config.toml
model = "CTC audio transcriber"
dataset = "read English sentences (LibriTTS-R)"
train_examples = 15625
noise_aug = 0.01
time_shift_ms = 50
n_mels = 64
hop_length = 160
input = "log_mel"
spec_augment = true
win_length = 400
tokenizer = "char"
vocab_size = 32
arch = "conformer"
norm = "layernorm"
activation = "squared_relu"
mlp_ratio = 4
head_dim = 48
fused_qkv = false
qk_norm = true
inner_norm = false
subsampling = 2
layers = 8
width = 256
positions = "learned"
kernel_size = 15
init = "small_normal"
residual_init = "zero_last"
optimizer = "adam_atan2"
lr = 0.0014
beta1 = 0.9
beta2 = 0.999
steps = 4600
batch_size = 64
epochs = 18.8
lr_schedule = "cosine"
final_lr_fraction = 0.1
warmup_steps = 130
weight_decay = 0.2
Rows from block 4 of a small CTC audio transcriber, named by matrix and row number. Rows with one number belong to one neuron. Each number is 500 + 50 x the weight over its row's rms, rounded and kept within 0 to 999. All counts start at 0. Numbers have three digits each.
After each neuron's rows are labels from the 100 clips, of 14976, where the neuron reaches its highest value: "strongest on" is what is common among them; "loudest" is the band of the loudest frequency at the time of the peak. Only what is clearly more common there than usual is listed. The data: read English sentences (LibriTTS-R). In brackets: how many of the 100.
# fc1: second MLP up (model.blocks.4.mlp.fc1.weight, 1024x256), inputs 128-255
# fc2: second MLP down (model.blocks.4.mlp.fc2.weight, 256x1024, transposed), outputs 128-255

fc1.9:426421425553567523455544435452537445512431512561515541560606530515510406438545513491581552512468562507551551479456473518433493575490448483428486445493531550542538608546477531499484555466506561431512492521529512564483475446453449484537350491541518492464557491436441502551528495618469468459480458507475555492563481412526463420508402519532536438610620516452465544526535575443515449559504
fc2.9:540466415424584544486526557512511461512486476509424534508558496518457339499465499560503448466522461550502455511514554434464524534460402550484483470429502508483490502486499477497556529567468511470512558493487505492420454474531548498534541540491466529500487489545503486504551597525416565481477487518495455502530513472522490457505420602519509430567527611513470560571317422482578539550495
strongest on: the word "this" (48)
loudest: 4000 to 8000 Hz (45)

fc1.705:457450428482455455508546481483500522551458538497625516490550517581494536527551465435493452419521500499508465484533503523472530521547462569503492462470574442456450596499621398462437579473462556426472414529486501443471424459476501591521518497412455493613492613523470483576371463444513476467532592543526537482458483598546425506439559445527469502515526484418492389552517456480481537498520
fc2.705:487516526347494497527524499437480646426504503539457480421484457519437474538508534440498564613518502405506489486505461447520526322486488541472533437496469545499453493509482528535508463415486493531516489505494498521546379461528416493506503537482508491510491543495458522506491512469639419496484507532596540519507551526471565451509514461507500665469471567507462542489444523518410452413538
strongest on: the word "her" (28)
loudest: 500 to 1000 Hz (31)

fc1.756:499510549529498587533394478518571540456478490637460494532567509418506446473558530520512517457486618300513528557485546465467490536497441538456527463568528517519472539562439520517477571437486501538541457509524444588541441522490521579425533487542474470553521562484467371541509444500578486499446431488555452443406606538563498529440509382509487428567469497528492470515574571561519475423490
fc2.756:466479654668525453573520492486480397487478565539588445585475445510370435502541492398458476506428508539366549460499556499510489673500540480495484414500504516466539510616502491487513524581505512500523573529541505515523505502506474507516530519478482513513488447456510481471496494519496578473489508573437459497489519518450555578489589525544520488501494514493440541470514607469483477469541
strongest on: the word "very" (31)
loudest: 500 to 1000 Hz (49)

fc1.423:508494513500600467553454510532536458470445592581529508432548484478615554483524501468566470411565503466552602525468480449418476440521425454413488459537480456585409560542495460544475531448525587459445486590506523564543459588467530482447458430512524442545578475466456392584524487510567477549475430466452381361439548483533476502463415502493509486587446451464472539446491525559595431594522
fc2.423:436589610412492438589521527510496518554496484496452532451493484496527628547452468448463500523526455553533504506503435502483522582503479528521464384549500483479528539507479550470500445486482491507482575526450552478563457495513441497441552447447472488456503455443470493501462536515393567507544451550588542497495444532549549532515464485588541660392465503486475493453589586495431500477458
strongest on: the word "a" (51); the word "with" (25)
loudest: 500 to 1000 Hz (30)

fc1.291:493462497488465445494434479524599499428377496507493520544548503503473445443612510415520458530521548569527584436538572400427572605584517493534613434500589458561535519419394539463496492470577621382479533511495502475552375528453522550462456448457539466537534490502500460489487508517458556511581482463497519415480444564610435541482435504410496498560544520469485474501486540503544408491521
fc2.291:460516475550518515525462496472515402490483511506478531605555405496476485476565541503533381520504537511506505461539463584482487586489429512489493518454495503501532497502618485503485481553495506484511520541407504517427421515547472497469499483377472506535519258680543510491535531473547535509452474495509447492574491453502466432470475455528502524511516517465434587506519440485574562634524
strongest on: the word "her" (65); the word "she" (33)
loudest: 250 to 500 Hz (33)

fc1.730:502399530572492424494538476454606536449486419452535427448486530517518521519647482419458479481499504548563547418509453423443501498507560476518479307506505453548478526477482425477562499473514550365493528555515506467536375441537485582416443462409507422621519530443476419597454540490509520519462493532602403511481475533511449485511449537474498527509570490588504493352549473466457493481502
fc2.730:507548536487570504478511527473478352553503498546370471450512497497475410506415488506552544503529462548503496519494567646449486533471576524516494585493498510440504486614416524454527494524509477519499507477376488490506521538571506488520492513556486519492473424637514533470493484501500443496568520515588528504485504464408549478494578514474488486512515564495506510557621557514480584507455
strongest on: the word "was" (43)
loudest: 250 to 500 Hz (41)

fc1.656:520446477523505440530443514476527515405415455609514611454526577535442455567531464414503537440526604488491549537501487432472548518470445577595536492503460486537482495477470521454521537497513545463511430491554476560633477427458402494384446542438374503486511539475483510426484557509474484536614477546539493422542527564538481523371383515403468457527480547510563505558499441627442554454493
fc2.656:513702514426569508430467580484502471519508438470446504551508486519440366517525505559433499493569507371429532539509564528512483477512593522492509460492488532520552472489444514517469547623519505532452580418502466521460443540542454492508565495519524541510491397482468452493485481489393517486527518503421410490472401536414526531512639507590503446503516628475506605564550550495461483477569
strongest on: the word "never" (74)
loudest: 500 to 1000 Hz (45)

fc1.343:492471503528464384487516466477526541480507430551554453504481439555509448486569475447476498487527506431497552491501498466500517556508540535529472384568541518532546538463419533532434486368587529445490517435484497442601501631498557496404491470435548518489547504466421512427384484502545512437497503490525484498402504474540481609416460500516459526545516484449459372393558552500511497491498
fc2.343:499471447411435513490510525474499379479520518504544516391504386479481509520552482504494490523471491485502498547516593579498507495527393523464483558517496524515495483465432536549504470541503494534544508514504546504524488470557488482512490545486490497497484502501499517499467534492453470485468507553478533509553541498530477451480548481473500518620479429477441481487737600400462555568526
strongest on: the word "the" (79); text has "whole" (36)
loudest: 250 to 500 Hz (30)

fc1.533:487399442621360478568535516421506570479415454500516385480460415510506499458518541505517538545560503505460448505476515560444550478451499509514491457495499532492469507476516411574480498514512515471437438531556498564526398515447528560498436411423535422449494407395508509537428526486576529604478479415452540448382528451513537528507453477466521414556511449483562473514485528482520524549550
fc2.533:499475545575401512545484491485493406504484524473559492480517435491530629495510509518544568542520503620575490517489479531515519242503512389521464466470496525490518493410550484564487463427491494476507486493460521472474467501515531491520514486485523495493500492578516476512549519503269558499520523477602509502454439517404540485508583473527504558415471552435534456514527541496515475594513
strongest on: text has "between" (37)
loudest: 250 to 500 Hz (45)

fc1.55:472461604513473445540502477486590516611465414471560365518486438518471543439573429535403482517540510531457536479445533464408499589454576467459468481456499528461563557430480395432487521475461514377477497480451499449578441491475494469515507420562553399514551480530495552481487480545450513537586458495564523461476512548470510463467508581479536496537479508494525419477547442435475472421518
fc2.55:483505558447535555443523549472465414501522503505423455454491499493488494528527493493488508546518416624530465490504455482477473548457500506482487504460420509488580468615619523463500475429534479482539480457668547540477481462512463496521486550523509546508465402520471444473555508528426528470465473584496577509553566434396481413537473531484504360416497646454492541590508480567541454377603
strongest on: the word "was" (35); text has "however" (25)
loudest: 250 to 500 Hz (41); 500 to 1000 Hz (35)

fc1.720:559462447486492504551519420447521554470428430638551558514486472580412473406483486450567493437488479519503582523450521513500452513518536532508570541459503437543427535600485452398491549518474588482538440400491458473502416562469421550504452476544488463593556461450527486491554408512470492570519541490463527467436485569532510493561477487441460481543490421507465520443523527550486427469540
fc2.720:491606502434552657587463520563502341540515557496386513610487525459513480517455549597532480541467493536472485566524426485512508580452521421491482553473486521475524480492472499501516469484471488517532498500421518470492586476515525476524512524422476505486485396552558504476500529488516486482549436515352512520550518394538491493520460705526513427532503537471471596527403481478542523630444
strongest on: the word "the" (75); text has "world" (35)
loudest: 250 to 500 Hz (51); 500 to 1000 Hz (31)

fc1.215:559463424418501530539492532389446580490500367575566466395508504539534492542477462446464447498514555486472559476401575491513379514487557512421510414492481461582503586502468505509486455544513403565487472490502469421515476510502485507492443565537536497532512481421450445500480469550479489471502549468471516479546554511534512480484427439406440471500521491544464509444414457496424538577517
fc2.215:480654510567546525428513541482491220502507561524478520616509475468477388500496517559553562502471482478490468501483525559526464697493471401522482586505477527469555452542529484526542491528499489517566496514450509476517541481534549487535480530470464524477489434510524512504541481470429471467470524517555568514504449478410492453517444446515500484531504582457433467489562475449464505499494
strongest on: the word "of" (55)
loudest: 500 to 1000 Hz (42)

fc1.156:451429584566419451579398489466515507415507400565501392533554502557456448482487553492499523426564521513518513415456512496455495611543554545516463470559497498502481599576488467437543506534592528530520409525552514527474479561498500517484514408452616537610511514490521450537458477468461508480463505485471462501509559471538493485431500477540516488668467568487452512508530439564509415354468
fc2.156:482545421617644602531505454514518590447505557510527546607459433463488535481470540591500433441480497513591536488517461371482502458514478424545512448444514519524561484478436523530497510499497493523539535497471506474481392537517559489461499523544478509489485423540546507450602522547465500501453487539391514506507541492475509422469384517533480429489558395525443475463504495512576554664463
strongest on: the word "was" (36); the word "there" (32)
loudest: 250 to 500 Hz (54)

fc1.604:520452519442457497519506493493460413565477510513552388538539488422523451490557485512550432448556482481513520481494443499487569572564505473449500460610532459456500552485526494495489437484477547456518528552532487553449493481508426450415438385504566451576479537482488423536440462530493536509458513519481487457449501608608464515415438456483510486600443464456447421481431500469498461609550
fc2.604:529458533416585533510503565460512493546479485432423616495413570475474565537498414503514500468476493491559530482564452554506517506516462500421419610454465513459489527361528571549502423422405493450464518449521520524443478567571421482582593575503490522539411468426476494543538525514473480449379593505495453518540466488498540489503564434522539471465540498529582500493431475397518546593491
strongest on: the word "her" (81); voice: female (80); the word "she" (27)
loudest: 250 to 500 Hz (42)

fc1.219:525514498550468583437479409527638425548510497507575498567489466474473563482481521486516544472474494464455529539517589541471507461504458510476452528532540450518438598452479530501470481546520424479501416547477461493544440468352495517493430528543595447575523417485517514572535470511502420495553410427508524526418494515600379487511530459498515450606462470512511481530477530492468425375477
fc2.219:423547510459547487499501458536488455470514541453519511644499466478450556504479550480517396521550553580501531545543565525510450426489422503532484520520427446541553505424465551501474464535468504535420518461468510436480540479468508523511485544501550551498504546525555508500480529418392624516561512481406497531496371583487514466465504452502521558456490560447457627532397501509531468549447
strongest on: text has "small" (33)
loudest: 500 to 1000 Hz (43)

fc1.68:476461497530516407549484470503531492447489501508561382491490516493494486524510490473479464519483519421440521553465497441459514593524477458418550525496524462457528584501397546472571426380558526531555522523498526495615470506491545467450437511528512426523458480424512508487477488545425527532433433437563552490530540530610489599533405452483522517528461509455508440589549450573549362414519
fc2.68:511538516336597487416499504460503604553550539482422559482524466487516527475452440490551486502474566601461496503504516567519484405477448529466468482457472491449472503481504539538520525606487480550581495501367505479503505573462481489506520525517422539470506495583490518458536511489480528467518540450392520503481385473559476471460566473509517498408523449484472570459501474496488555474446
strongest on: the word "her" (25)
loudest: 500 to 1000 Hz (58)

fc1.672:469534572545545527571440508471599478434465465508500431451466446550544455481546509496454520484562566513470633489512557593424492585519496525467487496554555455523454522548429562475446493520564492449523442601504500620550362559518502528384522455443538447572542551530555425469557450460522526535513466492508408452474515481558511529470486464485578486612494444448500510471549589468469484467571
fc2.672:498556505631560513510491475494549414452470453523464545497492390504579472525536489430471513538540505549520456478470448526459519542484544531479500464504513470505497500396421516556515538431498541434540509450543501538551380550537480482500472543542440507445500501503520512465474534501508471514493470542574479473538592487433545390483406513562480484532585500596539529537527592465426519586484
strongest on: the word "well" (51)
loudest: 500 to 1000 Hz (71)

fc1.392:530485524519514470542442503406614578433459427581528509453514468610598534477505415398486508492608498503496528442531459436503572553537494507526527430519514370479472514517507449449528515549455542473431500501494493526532550559560447528501504445433495454463554422564480454517492499507530471544477577519522529355452502575553463594452361538453306547519484440516489494477504494515491512459549
fc2.392:496560557530491394659519501438500536414494578551520505555524569515486402493554498478451518513536514427474480435481567475492464427513586488470458482487485526513499513347514511523502507529506513519472510514586498553610508519498528504496509527500559509528495343393525480528557512501420531475507470497483482503494531433436601572477697399494472493568509544428462529507490544512497470605517
strongest on: the word "was" (42)
loudest: 250 to 500 Hz (48)

fc1.420:625411584527509529375493467496554459505446504497497442540508477466517489436496469517533547437526504459563514523486474436497493448434384434461520544485495409500480500458461449541403489434554573484491489526550403443525462521494513525489449472520566393519561501500598478628529491542520470563495470471571412419408483486513533425426458492527379455590473507485492436551496578566498488528526
fc2.420:476326587450527471570536516530487498489478447472433526388518422489586541493502495540521497519545471686493440516470523688548523629507583529507501472468499457468435494559474526487524478420461504477523490492461561460505562515547527493461530475524466483458498404649566505482482520528635602501466518500544529492525490510489496476513526617526498477480500352515490510456468492454459561400489
strongest on: the word "for" (35)
loudest: 250 to 500 Hz (33)

fc1.766:518379485540536447556470537474542497530437520496579467473522464471576546446417531531564548457487499509516578539407476423409494578513473476485404464477455517411506497510369464481509490499557555512428500437525390576504531490490547536357459395543574484438530466463413546591438467570527449575558459439534458415408471569514427509497484429447478555526423472456534417523530503578543456587528
fc2.766:483383418471527419422453511482508570493500428449573531512527417476508618503527448546460477508498554551544481526514508594503489413515582526517509438497468516509517515421548465579500473443545490501305505508442497444469514507489474483496503487563490505474513514541512527526500443489547657508526567469527497512537395542622520514532591462526496511531473558537473509467523463442495488490506
strongest on: the word "with" (52)
loudest: 250 to 500 Hz (31)

fc1.524:508449523555507454491544457463465494403459482584524485399472544548522475435467399441580490446458557354506655483540555497418491446459498512496573514526472523508496516541470538464478494493532483473382457494572438513530407467512512509389420393462531517489510522490485417489513483580498502549546442517408443433501629543539493527471450546466552485520534468458485479512529519513582490429543
fc2.524:504582590435527377518535529504495508493510552494388590524482545486465412518467537486485525493487481440467483546482460511525480452488457496492483547480480486507491469460496521566516455430473491522513500509396510496537550490510445483502504530522484507491497477369524504498508482482559512488464527500524496511540522524320557532492562416495517547494499616520481505568446431512431523490447
strongest on: the word "with" (53)
loudest: 250 to 500 Hz (58)

fc1.414:516423477494472504662365447513492521487518516533619473442518452589630481425509439417406427558522491523450515416414568475539558537495470566409560526649518513511474463513493470418448613525520525493480525454455549507568479528472455522538498523514500446481484435488463525510452451551486522559517461485417505481453527516555437530552468445457494561523481427428533513500610626541482392420473
fc2.414:575465515405390469489505481457540587426552470600456491428476449514497550506449532436561627487463498520490452460476472341517503545508448462433467397436528504475489444429484469483526505502499515493423531491545567534531426503513473502463512495587508515442516457419442518475519562540517466458622552546436527495497446450493428520488452509555508485402500477466616486415464582506516544451418
strongest on: the word "very" (41)
loudest: 250 to 500 Hz (48)

fc1.413:605509532469458464625460452378532526437429404550528472503450522520509468525487412527457584545506587454486484409463532486409507525512459524492525452628468437583463521472504398511445552528568575448487479515544527484544475501471414513525448469494562489524530462459509472504517483589488467534526491486517463472493465546572467502455471513415443493511479501564500478460456505554434418364568
fc2.413:498435621545492515459504501500492352524502503478412499610510498481509608510466511440485490490496484539475476521505526504489513645524483447531478521474490530486516496433530538507479503466500501504472468470503540509533429519493492494494516514538466494502489596435567499488469447493681558481484492490453509499486467559474515477480642392531494598326525479516507520492503536509338513502496
strongest on: the word "your" (32)
loudest: 250 to 500 Hz (44); 500 to 1000 Hz (26)

fc1.547:502527503543435558537458455556445569459530517473520447536424506471544483541469458459505559482515569442479498577461451378481558518493435582410552458571509488546521503536414429411499510520526457454504392594571585563561506534447408534470467512518567449559463523454432454568531455514515440560477461504531464424399580574496454441522451541439542432561445414442526397479508471573557412407500
fc2.547:507509485557515496642518541515453521543500591506514506426464502551499498528540500417444492548501541371559473469505516459459433528465600589536429481566468543532428467487513509543474501480477472509569413539493518531570587478555528477464438513552495520476421483520505505498586470498472488455579426545520513528480527513456574413509593454511528478614504539490496465464598500370532548454509
strongest on: the word "about" (74)
loudest: 500 to 1000 Hz (65)

fc1.272:519493389457448519505496430440523497520462462501545528533501603527522466569544458509581484509502516436476564444434540483477466441524389469525594499493532484465559566397476550468510583453533551492397557488558459539513509480503445480447504451432662498468561356504407499530510548513516430554438539441524501488497498515582479513563332404440511551505453439594602483504494502465512546471544
fc2.272:464533472433451511419544487539501408560517629415459432471438471505545505527483505559518429522433531498463466561542603485520455391421437590463489558496510460536505510538560553478550486507522481494523508543482545487513537479480478472525531518572471485456507598502500525483523574455562445526444439513450563535510509408504537416504501571483526523535398494478471535524367557451543574544469
strongest on: the word "for" (49); the word "from" (39)
loudest: 1000 to 2000 Hz (33)

fc1.422:560496454529479510524336514417518470422467452524488430493492503501493421461505546462560527414525529551541540407425489489477605625579457477461578496527528426536430586536563519560415511487480531475468441487483547557531430532485539426449475462475518477486464532469485443523466435504483463510598549437495513484434524536514482469486523496431505467561472498513515432519550483544565336412571
fc2.422:489757473628505613503523527486477422535510498492601530569484531481443484506498534536371526487483496386430497536496479611494482733492625444538502531481477521484530468443544502534504507407486495521504535488466508488500533500521517492499491525495485511492497460513545524490497533475335512487459532551531506513524448486376572511517408477499501504404486507485539549544498474465444510528472
strongest on: the word "for" (28)
loudest: 250 to 500 Hz (58); 500 to 1000 Hz (29)

fc1.182:490538467510499583566487452425524531574487502619527533556574453585480469480574505496571558495518495408481499527442487500401554489499430512425519446493568540503537496506608480485424713487511558515504530476453476579518378552505512576444523497535586494598533495509463416557501444457547463535517472499529500448458484489510513451395515501534511472519524491467513409519546584544528458530529
fc2.182:544510506577447482487442517426513428486493527572456538477523564521490450495532515452468592576435478406463505480459498400531496577546525407521510494498544524505498452544543493550487530458506514492471603522522481501520526477545589526491557569435509508534504399496537450474533437511540511475434560579564418531481525499452604586490559442535460489420523466513457550437630593534480465484622
strongest on: the word "very" (30)
loudest: 250 to 500 Hz (57)

fc1.123:493462411502502543508537387465506514538454472490499517504438498468528476488568509468545536523465495514552601507487513419463562620563488459501616501502516515501525646568467492489457510392525491401525468470541505502552379540433532481470472484519485520480495523437464418505493449545535409545505531517542512453473545518438470470568365536545485481434667505508458514471583458461411527563463
fc2.123:508487408488501574521500447488500565489468493505435488570470449522495409469514468501526618475457478593446546480514526419431485522522393421446491521473511527500452483506485493579459544537519541481510515500634495484465312525517495512510532516501518529520467605487516467544506499526489470490566525496494507484505544534500465547515460572488473435418556624522531452420540638516436468439506
strongest on: the word "the" (88); the word "to" (60)
loudest: 250 to 500 Hz (46)

fc1.84:535489528552507476473514453272550535428394443461529431457485487572461505438530523486477461519585472422463586495468547471462536479462556543343561460487511463506338511492414494504455589608506530515426447467539508502510506506456428553432479536482544517509447522488570438658505513506477547558532435544513530432518459526462499413519493478495480533597504544538636476515462669527580424536474
fc2.84:490385565448498454552532482480489530499501536499493548292486471481494436527497474495421507506473458487453475494533568407512519486484479490498514549511504481480544492538453525558548455516496489509609486500523470490542512475537542500508508502477500520485488490539489553491472513490586610502487508566469547509515629393546508540498507431485502594583530453487504385504485472507525547427491
strongest on: voice: male (75)
loudest: 250 to 500 Hz (34)

fc1.704:489402542568434502475412398526516497446507545508620621406444437511513547460532460475455441468527478523547509434543446550509508498486520468489505531470486512501494462497445458475376469439467501535502488544531489459569535495469454528504570494494536447595570440505520444558503531479479569471480592454507515484466508504555500478472580519504446495542576428560430520479585403444562544393554
fc2.704:456473471472445641440517471467508480506507410495521551538489447497509417518494491503549401568457507490510475558537458339520478698471501449585501553471491542475526481431461552462498497470489496464444473479399539466512473483520454481545471518481489518462512428487510481494575563512497442498501489510521499504552550480519540531542435606495507558508523539562450467467568537452532494442570
strongest on: the word "well" (40)
loudest: 500 to 1000 Hz (43)

fc1.27:498477534488485453375566445457533489549513404469469555428433554482528537422544491492522601511426486511541556479460542542461487614504518510527508481477503479503596559544414558492402470424569506452491498562554487458506475545444456503424456494545527490565541500628592484446469486487544494501594544533611523451417530640524482617496466394519489472502477472544448503540546466565494485409430
fc2.27:558615607453504506515436570513565441499489551534584411591504508497510446509535562422485514412499549433481475493439478434517488543415481427405526540368511451489500471467474502475543516562437538485530561465465454544525576460504480508516466492554547495525534471381490478539630478537419458449568535512447414495466502555468539432450467456421451502507493507585455553493473457501535539540630
strongest on: the word "a" (53); the word "little" (42)
loudest: 500 to 1000 Hz (41); 250 to 500 Hz (35)

fc1.721:551426567564481486494541356418515535489459524565525430491507508437426413476502484501508470449572512437501558483478518469458456513476523480492519380489541445568488479530515531498510541543606544490491435556559453530495517477561512541464469457468528473520478495388450470550461489507511444597504450476514485483484657483497529650507444564478484381531491516476503430435494536490492551357449
fc2.721:508593465439534515375516529530503448514493438487545469489479542454485535522483497474490424515487492668481528482537570518490494524506453478528485508471488518469516480500455502498537456447491493518514505461498504501501480494504474488538507484497486507488492468418484506448504546496483519478443496522468548510492551494578485519514375413512503540485514381507536563505421526481524582548468
strongest on: the word "of" (55)
loudest: 500 to 1000 Hz (32); 250 to 500 Hz (30)

fc1.681:537389562508461477448547464435522548454392493529496483483514430457507520424563436454538489394545506480581554423443494418493505458512489503505573455488446506535438473533405468508520530464555577356417531440603569500474459537496437525432418507460628468564556440432512524583513481536501447586509490446524464407417480577485489467542473479494423536517438500535494480441468572550463449498561
fc2.681:491515557508507423521511515528487578514474342633587436420543437455445558494464549502388468457570511514563461492514516459504576604569684510472479465517440527439491517574447472541562452454489464515416473487489506440512530493584521522466533460510504498553487430487497552563442489473552527523460542416572574508499576549443549537466487443466505508540498457439570486476486443479463514389493
strongest on: the word "with" (36)
loudest: 250 to 500 Hz (59)

fc1.537:458476494491508462451507438521631449437473450485530484549448486473465551500492458491543508508482480390422626480511601514493472556441521510438513501456524488547506558464486519515534527459456514449480534540474551467548416556490532540489506488336572460579563336466520448533495529510528511494499537437516519443442445440616447609530493472515461489595522486447408528478512608485569526426467
fc2.537:529496508513499513485546532485499537514495529452566409538559443509429420525493538549441483539499496549546569532548527572463510523538520528492437593430492460505451525347452541474458407397542472507451481530474610456425464513556472509531420520488517526512491569508496473501426499500537528532539452512539541485573467487460543494482532588480505522501564566551513424558583462465555494471611
strongest on: the word "the" (77); text has "whole" (42)
loudest: 500 to 1000 Hz (46); 250 to 500 Hz (30)

fc1.80:600477452505570441527496502519597552437497527604514536505596528529539580484454436420593510498632566513535527590492456407440523573544467472557467358556510445598441484521453488464465511507523523503445489484584447582505426502535469493467504455413520493484549463500448420522471505529580539565508506514513460386398501467542485502385328541395492515485471514454470586451546542594558518565584
fc2.80:508611619432479548602548519518440576504461520482529514569426461464530598505428477424522596542514446487477478450443527477490463363532428486509503529514481478485479566412442620487491474531498492532471582474488534514572507439522481483501617529458543525512465550463435491477508514514450428519491495440534508518494468477454466454511545407448523625416361481534563447476493496451414470481476
strongest on: the word "was" (75); the word "a" (68)
loudest: 250 to 500 Hz (41)

fc1.211:497490516466555445483477456485532490409483508533522433434435513553511512495412435496516585529602456495506515520475497438521541448554508511516591479528502433530413667546477518444495490507489542517485420510590493562556496513495534434494459505434401436517597508455491514532506378530462431593500517373611448520509523488462435503522454416473524435455516498457513495533537435631480516464502
fc2.211:528546451483515468482522497521496267538507499492345386635482540505438369497446494536533458502483494419556480526484573413505484464478489491472497535475504501497455505436489497518514509447493492502529542476423514492452541497530506487501495501536480508498479575437519501474518550494447490491517521512501504503486532472443515515511585565487506545521562729512508486571543480441488534570493
strongest on: voice: male (77); the word "but" (62)
loudest: 250 to 500 Hz (39)

fc1.74:501459555500536497512523481471492545486435449540477539559497472564570467475500507431529494463585533544478553418380493407434594532531562526521521395601559445513510507554391437530410549496499519445441400625530471444525449579449467549396516492421533493464481442555520467512473502514577540584521584470478476393413489443576476534453404473445489478483513531593511414450529501605537489559499
fc2.74:489386468418492545524520480478478545503508563526272506445498507489515537514505469424430671496486471563404468495498513477492502613479512431516488519486492496482542499562503527435488530320497494507479553483553525485503510458501470491528535549485476518496495515571517527513530511503211505480494495542554554508526505480553479511498468490561493436434439607452486512517535530485456451510522
strongest on: the word "was" (56); the word "a" (53); the word "with" (27)
loudest: 250 to 500 Hz (35)

fc1.148:522432494499531476532482513509496433449415534578498463494537549505477512451521435451544497382547507444382586368355461500557478529503531549541533482550517475532462477568425542477427489489467565463494516636562454489636545423441499608421427482458563434477525498521396548532547456507535440549539503488579460552411545568549505468503438441405468536560497475545516471460472530591543501411547
fc2.148:523371451438437507331495519482492492481516451464321534354496481500461533515484492512454413447474488499473453540516513528533502395475452470492494461487490484495535503580536496583503474477491487535452503458748498516451433470528450487550497480524490526490487472556550519502532517495536529493497469542535527511515483440569508512520361416532508400517478447487563468549540501527465490545516
strongest on: the word "for" (31)
loudest: 250 to 500 Hz (42)

fc1.476:512506511451554440473447486492477486527420544486528472606540530482512471489460455410562451538535520518493474403481416515518510636476535509458486486572514460574508495467450516477493435462485520490468500500622459495491532475451369636489555444517462499496595512443487532486467519501501513525556481508480434476475472597501454551409493525449510516506483557501436497472466536499566395597546
fc2.476:402489412509455462556447452508525443473479468494463538511531441499471433492544499500513521523455468446535522461418482551541445578520488450615493469538509561464597507598560451480501511477483471429481454502608485472525405450438563516479564446492533592546542517567534505522478482457595572480550474540501488482496515503501526504525561445534524519556542568495570459488519436465503383523544
strongest on: the word "your" (66); the word "you" (47)
loudest: 250 to 500 Hz (41)

fc1.710:587507507511478549437450517449477554487436413533486516451570581557471451528498435563539498565527525423493467452454523460477546577565513588428569409497543448558362520459489512481565526584490435448459412532584424544538367588507454518517515468505511556430471509510421448461523516604573405529613509485541492519413514514535436475487583452398517450495624531525565506478450495448451538354532
fc2.710:504689545510546532472447530417468382473488545608497535527606538495487395479495525569518526498534545466481494613496462512502472548498546514476472462528495497502518514552435486521480485603612505518530559468476425498400509484506460516563487518487538496493524505461441503543516491509487514483591534491449433510543479507439536498477472564463518462531488655513530513593675532438504427495460
strongest on: the word "still" (48)
loudest: 250 to 500 Hz (64)